A small class-conditioned image diffusion model, trained from scratch: batches of 128, 17.7 epochs.
Rows from block 6, named by matrix and row number. Each number is 50 + 15 x the weight over its row's rms, rounded and kept within 0 to 99. All counts start at 0. After the name is the row's rms in percent of the matrix's.
# convs0: first 3x3 conv (model.decb.0.0.convs.0.weight, 192x384x3x3, standardized in use), inputs 330-344, a 3x3 kernel for each
convs0.9 047:54 56 47 62 58 47 53 50 40 62 62 59 60 62 60 59 65 64 50 50 46 51 58 48 50 54 43 38 38 34 29 41 32 41 43 34 29 44 29 33 44 42 28 38 34 55 52 58 48 53 51 53 73 56 49 41 45 52 48 57 55 50 49 56 50 59 64 57 63 62 62 61 79 77 68 77 84 76 79 89 81 17 26 14 30 33 19 10 09 05 63 69 67 58 73 71 58 69 60 70 66 68 77 61 64 68 67 61 57 66 57 62 66 60 53 54 58 23 31 32 32 33 35 31 38 37 30 39 53 38 36 46 39 37 50
convs0.10 100:46 38 26 29 15 43 90 56 44 37 35 53 11 26 15 44 26 51 55 75 64 41 48 52 48 67 84 46 38 34 38 31 42 37 13 52 56 34 40 42 59 47 42 44 55 55 99 56 31 49 74 25 20 70 72 99 44 28 77 40 00 00 77 53 85 66 46 64 67 45 68 50 32 19 70 21 11 90 10 31 86 40 40 46 51 76 47 43 40 48 27 53 67 03 19 72 00 18 78 55 31 37 48 31 42 52 34 59 72 68 57 42 35 38 58 70 42 38 26 55 31 13 39 50 38 24 53 36 52 25 27 33 40 55 53
convs0.11 101:49 21 09 51 16 22 86 82 08 53 36 61 60 45 85 39 24 48 46 53 70 49 55 25 51 67 45 38 28 95 32 15 50 33 49 37 42 57 61 74 63 63 53 18 37 21 51 74 53 72 61 43 72 77 25 39 51 09 18 46 64 74 29 63 56 39 57 61 69 30 74 50 82 34 56 09 47 38 55 26 60 41 47 40 39 64 41 56 57 52 56 31 60 85 06 63 61 48 59 62 51 54 49 43 52 49 52 44 56 41 25 62 52 94 56 22 27 45 68 53 40 26 54 47 71 81 53 68 45 30 22 00 56 83 53
convs0.12 105:29 40 54 29 96 26 61 40 38 64 64 38 99 99 28 25 00 75 43 45 44 37 34 47 46 63 67 38 57 57 29 28 40 41 49 35 36 47 49 38 34 48 50 64 49 35 39 59 41 31 52 42 47 39 56 54 64 37 57 74 42 71 50 40 56 45 77 68 71 50 59 71 54 50 50 44 13 42 38 25 62 38 76 40 40 52 87 63 26 46 64 74 72 54 17 40 48 38 47 51 72 42 37 99 72 62 31 46 51 66 46 56 40 24 39 14 64 49 68 62 28 68 47 83 28 28 51 46 71 51 19 54 50 37 34
convs0.13 099:39 61 40 49 52 54 65 53 45 49 77 57 53 00 47 53 99 51 48 55 51 51 81 74 52 69 52 53 67 43 44 70 55 43 43 47 43 53 66 63 51 30 18 54 69 74 36 35 48 61 56 54 39 44 35 69 36 43 71 53 57 72 48 53 55 60 30 70 55 38 41 48 48 59 84 58 62 54 64 69 22 45 55 48 20 83 63 34 37 36 37 20 58 28 44 64 48 63 39 46 60 50 42 09 19 44 30 50 37 60 57 62 58 49 60 81 33 65 51 38 54 44 27 67 41 59 85 76 46 78 25 61 61 00 45
convs0.14 104:49 37 48 54 17 47 57 31 36 47 61 47 42 07 49 62 56 57 60 50 59 65 81 67 66 57 47 66 06 22 10 33 46 37 58 58 27 35 39 46 15 36 26 40 36 52 12 73 53 72 49 83 59 33 21 00 67 47 99 57 59 71 22 46 38 28 40 54 35 47 59 47 49 71 03 33 59 49 93 70 40 37 51 52 38 52 52 45 47 50 68 04 19 36 16 53 42 33 53 56 56 55 52 74 46 69 58 46 45 47 54 50 15 45 68 61 54 35 52 51 28 51 27 14 29 37 60 64 47 37 68 44 49 13 31
convs0.15 104:14 15 68 23 53 49 74 56 53 60 59 65 37 20 14 39 58 71 65 87 34 36 59 29 49 21 51 58 65 68 99 82 47 60 67 67 34 50 56 46 62 84 51 49 88 82 49 27 99 99 26 51 59 64 39 28 62 22 68 50 59 67 64 32 44 56 60 46 43 45 61 45 37 68 36 46 32 16 74 38 29 46 73 48 38 70 52 50 54 18 43 42 46 71 06 00 54 10 41 48 69 46 45 45 48 42 59 59 50 23 52 49 57 52 33 49 53 26 34 62 46 47 34 57 58 47 26 52 77 22 74 71 54 24 73
convs0.16 104:46 62 33 58 67 00 36 12 27 53 43 48 55 00 19 37 92 74 39 48 50 38 49 45 52 39 49 58 54 27 54 75 41 37 88 46 52 57 55 64 57 18 45 29 39 55 61 46 85 95 97 74 80 57 51 43 49 58 25 56 59 53 45 49 54 37 64 52 38 46 56 70 41 52 47 40 41 35 24 28 49 51 53 38 40 58 81 19 35 50 58 48 49 31 19 22 49 24 21 56 59 46 19 37 60 66 22 25 75 47 50 75 12 64 24 91 99 18 44 38 57 38 28 12 03 54 41 40 34 12 12 62 37 00 00
convs0.17 101:23 64 46 99 54 00 31 69 10 55 63 37 83 79 38 64 43 18 58 52 38 46 10 52 27 32 60 56 28 32 96 41 24 52 56 71 56 36 59 78 61 54 54 51 74 35 56 36 49 11 55 62 19 43 48 25 47 41 04 57 16 05 43 39 42 43 59 51 64 54 27 70 50 23 02 44 51 23 99 45 99 58 56 38 53 50 35 68 39 51 52 31 12 56 60 29 99 33 64 46 64 68 49 59 51 53 61 45 32 31 61 45 77 58 72 74 00 84 53 59 88 62 47 55 56 38 37 37 56 42 00 58 43 52 62
convs0.18 097:31 29 70 43 42 02 09 39 32 53 77 81 26 22 61 56 46 51 75 73 19 67 94 80 60 66 89 24 19 39 41 57 93 93 69 55 63 56 48 11 32 52 66 42 48 48 35 27 50 47 44 40 25 48 46 50 41 45 41 43 24 25 60 43 31 31 58 67 67 61 68 65 62 70 61 48 00 99 30 86 83 54 57 55 76 86 42 45 48 39 43 38 30 11 04 14 23 42 46 56 46 56 46 27 25 59 56 28 62 33 63 35 02 01 52 57 27 37 43 49 15 14 14 70 32 36 36 50 63 11 01 38 18 59 26
convs0.19 104:62 72 30 72 58 51 43 52 80 53 31 35 78 77 36 48 35 74 55 45 43 49 58 42 39 44 55 53 10 59 58 73 31 93 68 42 61 33 47 62 42 42 46 65 64 87 48 70 85 35 64 93 77 33 60 75 60 35 89 74 53 44 66 32 54 55 52 53 46 62 69 49 54 62 49 68 60 60 70 76 67 42 51 46 68 72 41 43 48 58 52 06 25 14 05 47 33 47 76 60 43 64 91 69 54 63 69 53 13 21 53 45 33 21 52 64 44 47 80 50 54 85 19 51 67 23 55 59 48 46 85 50 61 68 77
convs0.20 098:44 63 52 46 40 46 52 50 54 43 65 53 12 18 26 23 52 28 44 98 52 57 77 60 38 48 54 04 16 19 11 09 19 38 31 45 47 44 61 55 70 58 62 84 76 17 00 47 43 00 59 56 25 56 92 00 36 19 82 33 45 81 37 45 53 16 30 65 41 22 50 41 72 15 10 21 37 44 31 32 45 49 54 66 61 00 39 52 46 62 56 21 31 28 19 26 37 53 48 46 22 62 43 46 55 60 36 34 40 27 42 51 53 45 28 58 52 78 42 50 58 55 67 54 65 62 21 00 48 34 68 58 58 57 45
convs0.21 101:67 70 54 68 25 66 60 57 66 49 55 69 61 32 31 49 41 64 49 61 60 43 54 52 55 52 46 44 38 39 25 12 67 34 43 42 39 34 46 22 36 18 41 09 51 40 26 49 20 26 36 33 07 47 59 57 53 81 60 74 45 75 49 45 58 35 38 56 44 44 61 53 60 41 46 44 30 57 13 48 68 48 74 63 82 51 12 37 00 40 60 00 12 11 00 00 07 00 52 45 64 70 60 99 67 69 59 51 45 59 51 61 69 41 52 20 53 35 65 57 56 54 70 56 58 69 58 43 40 20 00 42 60 38 45
convs0.22 098:43 77 56 57 49 36 81 56 40 62 37 39 52 03 57 85 31 41 42 50 66 50 60 62 59 53 30 68 51 47 30 31 46 24 31 42 47 75 40 42 24 45 33 36 44 50 88 28 42 46 37 32 49 62 47 57 31 68 66 56 49 56 43 53 35 65 38 61 43 50 53 42 48 51 55 46 65 45 70 74 69 62 47 66 62 90 34 60 83 34 55 66 79 87 34 68 65 49 55 37 24 32 41 32 48 40 22 48 26 52 56 62 67 24 57 30 43 38 59 62 63 48 17 51 29 16 25 39 20 27 33 41 45 32 56
convs0.23 104:66 58 58 53 53 56 61 44 44 69 53 64 99 37 80 56 99 43 33 54 52 36 16 45 55 36 49 43 55 37 56 84 47 32 64 46 67 58 60 45 71 62 99 92 66 38 41 41 62 43 49 38 66 55 59 76 68 66 59 51 62 60 36 67 68 62 73 56 42 69 55 48 53 48 61 28 62 59 47 41 56 58 52 55 39 47 43 52 35 70 68 61 62 80 46 32 36 45 38 59 44 50 56 59 47 44 31 35 33 53 32 44 55 73 48 94 46 49 61 50 44 77 39 79 23 43 52 46 39 54 60 49 53 44 42
convs0.24 103:46 48 57 71 96 95 81 80 42 58 58 61 62 97 74 35 30 30 52 37 51 25 05 40 30 24 70 49 44 48 71 99 86 68 77 80 51 51 48 42 54 37 40 82 62 57 44 41 29 18 03 36 18 57 85 88 72 63 48 42 09 00 43 63 60 51 36 50 57 55 44 25 46 75 47 00 50 99 99 16 33 57 43 44 13 25 24 58 51 50 50 63 54 51 53 29 48 21 63 46 46 41 58 28 36 44 53 57 29 47 63 45 79 65 58 46 53 59 52 32 32 16 40 61 54 44 38 41 45 28 53 51 37 56 54
convs0.25 102:16 21 16 85 25 99 72 29 33 32 33 52 19 12 44 52 22 57 72 43 62 51 60 67 54 86 54 27 36 40 73 14 73 44 69 45 46 48 50 44 70 37 49 39 39 48 50 41 37 32 22 21 61 77 20 69 77 24 28 83 40 49 63 28 62 73 71 47 74 40 66 60 24 00 74 51 37 77 53 58 54 51 35 46 22 41 61 54 72 55 52 23 41 49 29 67 32 48 44 60 74 66 47 08 55 40 58 54 29 55 34 27 01 15 33 26 97 72 48 38 43 63 46 47 74 22 53 53 59 10 14 39 49 41 37
convs0.26 110:45 42 36 99 58 26 70 63 36 49 39 42 67 22 30 43 56 78 56 68 65 66 25 70 56 41 42 32 31 33 76 40 24 59 41 61 43 45 38 74 32 85 69 67 61 41 00 69 12 72 90 26 55 99 82 66 25 52 58 26 53 46 61 39 46 49 32 77 62 26 30 53 68 55 10 26 76 16 44 79 66 55 42 48 51 54 35 59 53 57 34 51 30 70 43 45 38 66 11 72 33 57 43 45 59 32 33 65 38 47 37 47 74 45 79 99 42 16 38 52 47 25 45 53 55 27 53 54 66 83 06 30 41 71 74
convs0.27 113:69 38 46 66 90 55 44 60 34 29 40 51 87 99 55 37 36 51 33 83 20 47 72 38 38 61 55 99 82 90 51 27 54 48 65 56 25 51 44 55 68 60 39 41 64 51 92 55 59 99 60 51 66 52 49 10 57 19 82 27 23 68 63 47 70 38 50 56 66 46 52 44 27 60 18 68 05 25 10 01 66 85 62 67 63 68 51 74 67 72 29 66 37 50 59 25 31 14 70 82 69 73 34 43 82 48 61 59 43 44 77 54 78 80 39 31 54 26 53 25 33 53 47 32 37 22 59 13 24 09 28 60 36 35 32
convs0.28 103:41 42 47 51 27 61 33 72 32 52 36 48 43 66 36 42 24 46 59 47 62 44 26 51 32 54 52 40 32 45 51 25 44 53 48 57 63 31 47 58 99 50 36 41 59 41 35 70 72 00 79 58 20 35 43 39 60 54 39 75 43 44 55 43 56 53 47 29 69 55 44 65 42 69 46 47 00 40 41 28 55 47 71 41 33 16 69 73 40 68 42 24 35 67 63 48 37 39 52 48 78 46 65 17 70 66 36 36 54 59 52 28 63 57 47 90 39 28 51 40 51 58 53 37 49 55 54 45 49 47 88 62 59 34 53
convs0.29 100:73 99 52 60 48 78 70 66 47 36 55 69 23 17 37 48 50 46 54 52 46 50 56 33 55 47 53 13 00 10 27 35 09 39 47 54 77 54 43 16 64 91 47 34 43 50 70 53 59 00 61 40 46 68 66 40 73 40 35 56 53 55 80 60 36 43 59 49 31 35 54 60 41 22 23 00 00 00 49 51 70 51 53 47 31 60 46 52 41 48 27 30 41 26 07 47 53 66 37 55 57 48 55 72 55 56 60 47 45 58 57 79 58 36 24 32 67 74 74 53 46 39 49 38 68 72 36 43 53 31 83 72 55 62 47
convs0.30 093:44 70 59 38 44 47 57 47 52 77 87 77 44 00 46 47 24 29 40 62 37 36 77 51 46 49 57 67 69 60 47 73 77 56 49 34 58 55 60 58 78 68 56 31 47 60 50 47 64 42 66 34 43 55 36 40 53 48 35 72 43 59 41 67 58 46 57 50 55 24 51 57 46 50 25 44 04 48 51 36 53 56 36 47 36 37 40 50 40 56 50 40 29 72 46 47 49 84 64 65 48 68 57 07 13 40 59 67 47 35 45 70 47 64 45 50 64 17 14 46 67 41 34 55 81 68 56 49 58 35 51 52 50 68 55
convs0.31 104:28 51 60 88 32 29 46 65 55 28 53 50 60 86 54 68 82 67 62 50 84 42 61 75 53 48 94 78 57 21 53 56 67 40 64 56 57 88 52 48 49 50 48 43 38 76 99 41 86 19 16 39 94 61 41 59 22 71 82 31 64 97 44 58 73 73 50 72 42 73 74 61 45 90 36 94 67 78 56 69 43 63 32 54 46 51 62 61 65 35 62 63 48 39 51 56 66 66 32 29 35 44 83 53 62 54 69 80 45 59 44 56 33 45 70 48 30 44 65 66 50 39 29 56 59 52 35 32 63 55 56 49 61 92 47
convs0.32 101:52 66 23 58 46 47 43 44 47 64 39 53 66 15 17 54 51 16 51 55 37 73 34 25 56 32 49 19 34 35 57 46 26 76 38 39 55 44 46 60 26 52 43 78 68 18 40 75 29 49 11 69 99 25 31 49 16 60 16 26 87 43 19 31 36 49 40 33 42 66 49 39 47 37 36 46 18 44 59 62 36 62 46 41 62 46 28 64 57 40 45 07 38 70 25 05 62 50 59 40 33 22 28 58 29 36 58 24 58 50 48 60 70 76 58 40 26 53 34 15 65 46 34 51 63 60 33 10 09 71 31 50 59 23 51
convs0.33 104:46 55 61 33 40 37 54 35 33 48 55 42 69 95 89 42 26 61 46 46 65 46 37 60 49 25 41 18 34 37 41 46 69 24 26 41 32 48 38 25 29 30 42 61 44 30 41 40 03 37 41 45 52 40 75 51 55 74 29 75 68 59 75 48 55 70 65 82 54 69 39 50 23 59 49 32 52 32 59 27 21 40 37 33 00 06 15 59 46 46 76 68 75 59 54 58 16 53 26 48 47 78 26 26 54 62 57 46 64 78 62 61 67 36 57 99 76 56 65 62 48 65 55 24 49 53 80 71 70 31 45 71 28 32 48
convs0.34 095:72 69 77 39 00 36 45 38 26 52 43 50 55 59 55 68 87 71 44 17 48 42 14 56 60 44 63 66 63 58 54 69 82 66 88 58 38 37 36 52 63 59 43 57 54 40 58 51 62 62 78 61 65 38 79 52 55 66 00 63 56 36 53 44 40 54 58 37 90 61 42 60 43 88 44 64 20 72 56 69 78 56 48 55 29 74 38 38 41 53 40 66 47 50 10 46 44 59 50 38 66 41 48 42 33 63 43 48 42 56 49 44 63 76 50 03 00 47 62 49 61 37 55 49 58 29 44 53 39 51 99 54 40 69 53
convs0.35 102:65 59 54 75 29 56 65 48 63 36 31 51 40 99 29 96 33 34 57 34 54 59 25 37 43 16 47 58 41 47 74 30 53 69 55 70 71 42 53 33 67 43 34 58 41 51 36 51 46 34 47 61 50 54 44 43 55 77 46 52 42 42 58 42 55 48 62 56 66 54 42 68 65 50 44 45 00 40 36 45 54 63 58 41 53 00 34 59 28 62 48 63 52 56 74 72 37 20 82 49 62 45 99 53 62 66 60 60 44 43 55 61 52 43 62 61 48 52 59 54 90 34 70 09 80 46 48 40 39 52 47 50 66 55 50
convs0.36 098:63 48 51 69 56 72 41 59 55 36 53 45 19 34 46 68 40 50 51 35 48 40 43 45 60 39 51 64 51 46 54 55 35 50 46 50 60 42 42 68 96 38 62 55 50 48 60 51 47 84 31 53 51 44 63 56 33 55 44 30 47 64 55 50 62 65 62 63 56 57 52 47 41 50 63 50 52 28 65 50 51 59 53 80 52 00 86 62 41 72 56 59 67 42 54 58 55 67 59 46 60 45 44 54 68 72 93 64 57 48 40 48 46 43 53 69 57 33 17 31 35 69 65 45 84 61 21 34 39 37 72 39 52 46 34
convs0.37 100:60 57 18 30 42 53 49 40 52 45 58 70 51 26 47 43 45 46 43 91 52 55 53 83 36 72 44 53 44 24 51 24 45 60 42 46 51 49 43 54 75 31 48 47 53 50 05 65 46 05 44 45 47 53 29 95 44 14 84 37 54 44 45 65 52 45 54 43 49 51 50 53 79 61 66 41 49 33 51 67 82 43 40 32 58 61 50 53 50 64 80 59 49 69 37 69 57 65 64 43 30 39 41 76 37 29 50 56 62 46 36 46 99 24 44 25 52 55 47 49 41 34 30 50 42 41 67 71 56 69 62 40 32 46 36
convs0.38 086:34 20 44 58 37 39 72 25 36 42 50 37 44 38 43 45 31 46 46 77 54 60 99 81 58 61 77 29 84 77 25 29 35 40 47 46 57 49 60 31 47 48 59 55 47 42 74 32 48 21 66 37 48 54 77 50 38 07 37 39 23 38 50 35 40 70 58 61 39 48 61 41 51 77 99 79 99 81 40 56 89 44 33 42 35 60 51 44 62 49 54 53 59 43 29 66 27 51 79 54 46 31 33 26 77 43 52 52 53 72 64 65 38 13 24 47 50 42 32 41 37 28 35 36 28 27 63 67 70 59 28 49 45 57 39
convs0.39 106:42 52 44 62 23 53 66 58 63 40 47 47 26 35 43 55 54 56 47 53 26 31 42 27 40 52 35 45 32 55 27 39 29 39 38 62 76 61 68 44 86 51 43 50 46 56 50 54 60 49 73 60 70 34 46 20 64 45 63 32 54 35 39 56 48 55 65 83 49 57 53 59 29 47 00 21 00 00 00 16 41 79 43 73 56 16 54 77 46 68 61 40 24 25 00 07 46 41 22 56 53 64 75 90 41 52 50 43 60 84 68 58 57 48 66 66 57 45 40 46 30 26 56 31 42 26 26 13 51 35 63 01 22 12 30
convs0.40 096:42 16 51 44 30 43 61 59 63 51 47 60 74 99 46 45 30 38 45 59 39 55 62 88 57 40 57 57 55 75 43 00 51 82 54 60 55 45 42 66 47 66 61 59 58 58 89 60 38 01 52 58 63 63 45 52 41 28 00 18 33 16 65 37 36 40 75 76 63 52 45 33 36 54 54 80 99 30 24 53 99 59 76 61 42 58 97 55 27 40 55 62 68 81 61 48 61 77 83 74 61 36 69 36 56 56 30 48 48 35 65 93 69 45 37 41 77 57 67 52 64 35 47 72 58 63 36 47 58 36 56 25 50 99 61
convs0.41 102:47 54 47 48 40 61 21 91 61 60 50 55 14 99 57 76 47 57 60 56 49 65 59 45 44 42 29 38 38 60 55 43 46 38 59 52 45 50 58 48 55 44 62 56 46 99 63 51 99 68 67 99 69 55 70 82 52 76 33 56 78 18 43 72 47 56 74 43 57 53 44 57 50 66 45 05 73 24 54 12 84 43 43 46 29 23 50 42 31 56 49 30 39 07 53 47 40 51 52 36 55 56 74 45 60 74 45 51 61 43 59 70 32 53 35 45 40 31 35 57 51 52 43 48 34 42 55 76 55 61 80 65 50 59 53
convs0.42 101:38 82 40 50 23 76 30 52 47 44 60 59 50 55 55 64 43 51 42 30 38 38 34 68 54 47 59 45 27 54 26 67 24 62 55 35 43 46 54 53 55 48 52 60 54 40 28 41 39 10 48 55 41 41 43 25 45 22 56 00 35 31 33 67 37 32 39 50 73 55 47 49 64 72 57 69 56 36 56 32 30 52 51 49 45 28 71 51 44 49 46 59 53 48 58 35 71 77 80 51 49 42 45 27 46 41 53 34 60 49 50 48 53 59 61 18 54 28 50 54 46 49 39 57 47 58 49 64 47 39 87 78 29 51 42
convs0.43 101:56 10 12 43 54 51 38 37 54 68 63 46 24 14 15 36 28 42 50 31 69 36 98 75 37 50 44 54 26 22 46 80 83 54 57 36 53 46 35 43 71 41 34 64 49 79 06 44 90 56 47 55 42 36 68 00 50 60 16 62 43 31 69 72 71 58 73 99 70 62 69 58 35 99 58 29 00 79 30 43 19 59 72 42 39 28 60 50 72 72 56 40 11 28 01 67 69 45 55 53 56 47 65 25 44 56 67 73 56 59 54 55 33 26 32 53 35 53 35 54 64 93 49 52 61 76 36 70 44 67 75 32 49 36 48
convs0.44 101:47 38 24 61 78 73 15 21 49 28 53 24 64 33 59 58 37 30 45 45 73 14 12 50 47 57 71 58 61 53 99 75 77 50 22 42 63 31 42 39 60 44 47 49 63 46 83 49 67 88 92 70 67 30 51 75 54 75 48 41 59 73 56 51 44 38 64 53 60 69 32 40 78 24 58 31 48 20 56 22 50 53 57 59 71 65 20 50 51 62 69 63 37 70 54 44 49 77 37 37 52 50 36 22 32 06 15 47 49 46 55 76 69 42 91 99 37 44 38 38 26 35 28 22 41 54 49 58 58 32 43 29 57 51 46
convs0.45 100:00 00 00 15 00 00 87 67 54 33 41 42 12 00 08 54 35 34 42 63 53 56 73 83 62 78 63 25 00 07 03 00 00 34 00 47 50 54 42 42 37 30 61 55 60 34 59 57 46 06 92 54 32 55 51 47 69 42 53 60 09 42 64 41 43 37 50 54 57 35 62 59 93 27 00 19 00 19 15 00 74 46 53 68 46 42 33 67 45 51 78 16 15 35 00 12 44 05 46 37 48 32 50 47 45 60 13 38 32 16 45 62 19 36 81 56 15 54 50 53 68 41 35 47 65 33 67 37 64 66 52 32 64 67 57
convs0.46 102:56 50 42 35 46 55 29 53 43 42 46 66 69 45 68 38 47 15 52 77 62 59 40 60 44 52 53 29 18 30 43 22 20 36 51 21 61 60 52 32 51 51 42 43 34 18 22 27 15 26 02 82 72 07 54 52 55 46 37 42 40 33 41 75 29 38 52 61 56 65 65 39 13 00 38 37 72 49 21 15 24 67 21 63 66 35 32 64 53 30 40 57 45 71 44 70 79 11 24 59 44 69 51 40 50 73 47 40 46 54 46 53 84 63 55 57 54 64 58 40 57 58 43 19 57 32 65 93 64 34 40 47 21 07 25
convs0.47 095:40 44 39 25 00 57 46 79 53 56 49 53 68 65 43 73 32 63 42 35 57 65 94 65 35 47 59 35 57 45 38 41 48 91 63 65 45 58 54 51 42 39 56 52 42 57 58 53 00 46 55 50 48 62 52 51 54 16 20 57 58 33 63 47 59 50 04 00 19 81 42 46 55 68 44 66 55 22 50 62 50 50 44 46 46 37 42 49 49 46 47 57 56 96 55 42 41 16 57 60 47 49 66 57 54 75 75 81 40 33 44 44 42 56 69 82 45 57 51 57 54 48 69 65 87 39 49 47 57 46 59 38 23 17 54
convs0.48 099:48 64 50 61 52 60 62 68 58 60 27 65 20 62 47 54 58 50 42 54 40 44 63 55 54 62 39 36 62 49 73 99 85 70 64 60 48 33 60 58 98 57 43 74 40 47 62 65 72 72 74 64 61 40 43 27 55 55 34 69 55 32 49 60 57 59 51 99 62 64 60 53 70 78 47 64 39 42 59 39 74 50 47 49 38 65 41 35 21 46 34 46 56 51 54 28 55 25 21 49 54 60 29 15 55 59 22 44 58 59 72 47 41 33 42 41 41 52 62 53 65 30 54 48 66 46 66 68 63 57 39 49 68 18 34
convs0.49 103:30 26 57 81 99 99 52 62 19 52 19 56 45 82 28 58 38 46 61 33 53 34 44 48 55 48 53 16 18 25 24 00 28 44 38 42 49 42 47 36 35 51 42 48 48 14 54 65 37 20 54 41 54 59 44 81 65 08 47 63 59 45 38 61 36 57 47 50 75 38 46 59 59 64 40 56 64 43 70 73 59 37 49 54 06 58 65 42 37 34 42 35 57 34 00 36 54 70 65 35 54 42 54 08 58 53 64 32 50 53 53 92 99 24 36 06 63 20 06 59 67 45 41 45 58 43 28 73 53 74 22 65 50 96 42
convs0.50 103:48 62 49 34 72 15 30 61 54 42 52 48 41 34 62 52 77 04 55 52 36 49 48 10 46 08 53 62 69 36 27 86 99 61 61 75 52 54 48 31 66 75 74 32 41 38 46 54 53 61 38 31 15 54 59 50 51 68 52 00 44 60 65 38 43 43 39 69 43 62 61 26 50 64 47 63 00 99 99 73 00 42 48 70 63 49 41 43 28 60 31 55 29 54 00 80 39 74 07 51 62 56 47 52 38 48 17 46 57 42 48 43 45 46 35 40 37 59 49 55 44 53 56 58 32 43 35 20 42 39 48 60 49 13 43
convs0.51 099:68 18 33 59 00 25 42 26 37 54 64 55 57 41 43 77 60 48 27 51 61 32 49 71 40 60 54 60 60 56 65 00 21 51 46 56 58 45 45 53 43 39 67 60 51 38 80 44 75 38 51 53 59 65 47 98 51 26 72 99 37 87 96 61 34 57 63 76 48 68 47 35 55 32 41 37 87 00 49 02 63 40 67 51 45 55 31 40 62 59 58 44 55 64 34 16 52 28 32 47 60 66 46 53 60 36 57 47 65 45 65 74 34 30 53 25 14 44 35 52 51 46 52 63 37 31 39 42 41 61 30 39 44 50 66
convs0.52 099:59 94 58 58 68 15 41 61 51 59 57 62 56 51 41 50 36 49 43 41 57 44 70 69 50 37 47 37 34 53 54 55 55 39 56 38 46 67 55 62 60 48 52 52 40 30 40 71 22 34 66 33 38 55 65 88 72 68 47 81 58 73 36 49 38 29 35 42 28 47 48 54 82 49 17 69 24 59 56 53 90 38 42 28 49 63 36 50 25 34 53 59 39 62 48 47 55 70 82 42 61 70 33 11 48 44 65 64 39 44 62 45 67 63 38 66 39 67 73 71 54 46 33 46 58 40 90 82 38 39 00 57 31 54 57
convs0.53 051:47 57 48 38 56 53 44 51 59 35 36 40 49 35 34 45 38 35 56 57 55 62 56 52 53 46 52 51 48 36 39 45 51 40 37 38 43 37 32 36 31 30 36 38 28 42 45 48 45 57 40 35 42 45 54 59 46 54 68 64 50 45 47 55 72 62 32 62 49 43 44 54 65 83 85 72 77 77 71 79 78 30 35 22 29 36 31 23 34 25 45 48 47 45 40 44 40 37 44 37 50 50 39 85 54 55 61 59 33 29 49 35 57 56 48 44 46 44 45 47 46 49 59 43 53 50 52 46 42 38 45 42 43 47 52
convs0.54 097:46 66 39 13 13 30 64 69 46 35 68 65 54 50 56 72 54 46 48 27 66 47 23 74 52 39 57 89 66 68 26 43 44 79 53 63 50 38 73 72 66 75 52 68 58 68 07 99 41 00 79 44 48 67 69 36 31 54 54 00 86 65 38 73 62 50 67 63 60 47 57 64 51 61 30 75 09 52 41 71 40 42 47 43 41 99 33 42 56 30 65 48 61 34 21 70 51 45 60 82 52 28 61 79 29 41 43 39 51 50 36 42 62 46 56 75 57 36 45 56 56 43 63 53 70 28 47 57 74 15 85 35 25 54 71
convs0.55 101:59 49 52 22 00 32 44 26 34 44 43 40 50 14 43 51 61 73 50 46 64 58 82 71 63 54 38 48 03 13 11 07 44 22 47 56 61 82 60 38 00 43 80 94 73 58 20 29 44 42 74 60 51 53 24 31 37 48 52 62 55 72 61 65 71 52 52 74 49 33 51 61 52 52 26 42 27 39 31 44 79 46 00 18 38 67 35 58 84 57 37 53 66 57 53 79 70 74 83 37 21 31 65 77 53 67 80 60 42 59 59 41 31 58 55 36 43 63 62 34 68 54 27 71 72 47 57 43 39 59 74 68 54 71 55
convs0.56 103:39 81 44 51 24 90 40 15 46 49 53 44 55 40 57 39 49 61 41 51 34 45 37 49 26 39 37 49 20 48 72 72 74 61 50 38 49 62 39 45 39 60 54 48 41 44 24 23 75 00 29 57 63 24 80 92 31 47 48 73 37 56 39 65 46 49 39 48 56 47 42 51 64 43 79 30 69 36 63 16 27 27 24 28 49 45 58 57 41 51 38 43 37 43 59 53 59 58 21 45 25 62 57 54 75 52 69 52 39 52 45 63 26 78 55 64 49 68 54 57 71 58 48 55 60 56 02 36 44 97 99 55 58 55 59
convs0.57 099:34 73 53 37 42 59 58 60 65 56 60 80 31 49 44 40 50 36 59 55 42 59 39 07 52 20 23 53 86 43 47 48 68 37 51 55 42 43 63 22 69 33 58 43 62 54 49 68 63 67 70 69 38 72 64 51 80 77 28 66 83 39 81 57 20 21 59 51 34 69 40 80 69 78 53 37 07 28 58 37 48 27 34 45 43 69 31 56 47 60 46 28 19 39 00 00 14 00 67 45 45 53 44 47 33 53 20 25 23 47 47 59 48 48 28 26 67 56 82 61 61 96 43 46 66 52 22 34 44 23 67 45 38 62 42
convs0.58 106:34 49 50 49 33 68 63 38 40 70 32 46 69 35 15 23 20 30 51 39 40 38 61 15 41 52 32 34 52 53 98 59 66 61 67 56 56 27 52 71 81 50 56 52 41 32 09 63 60 73 67 38 83 63 18 33 94 39 74 34 33 48 44 36 69 70 42 59 49 44 57 43 51 40 45 81 70 13 65 56 34 27 39 27 53 32 57 41 32 55 69 80 31 51 32 85 73 71 44 69 64 49 67 56 72 54 45 65 40 60 66 49 97 29 39 00 81 42 40 45 46 99 50 75 52 48 71 67 68 58 64 87 89 56 57
convs0.59 094:61 40 64 33 30 43 65 51 56 43 52 58 51 44 39 47 52 47 43 38 61 27 31 76 31 33 59 38 55 60 48 41 08 45 57 62 55 65 55 51 37 23 48 52 52 39 20 44 20 04 22 42 09 55 67 47 61 54 06 38 59 17 54 44 45 61 57 66 80 47 51 77 81 69 26 09 00 00 09 20 58 43 62 44 39 50 43 41 42 37 70 25 28 08 00 07 45 52 76 50 79 68 35 59 18 53 49 30 58 48 55 00 38 68 66 52 38 33 51 50 40 58 71 45 56 43 40 48 57 60 43 55 59 54 58
convs0.60 107:58 51 40 62 64 61 46 47 51 59 62 65 25 07 54 76 75 61 67 51 57 58 42 48 37 44 49 47 46 50 53 37 41 36 51 59 57 55 47 33 36 45 54 45 49 40 44 44 40 62 41 37 45 34 49 48 59 81 37 56 47 41 45 50 47 50 69 69 51 72 57 58 32 48 53 66 64 29 67 57 44 32 41 51 52 67 45 40 48 38 67 55 49 39 33 35 49 47 38 52 45 53 68 90 39 62 88 51 52 56 56 56 62 51 41 58 42 77 63 50 78 78 49 24 31 51 67 66 68 61 59 56 38 47 60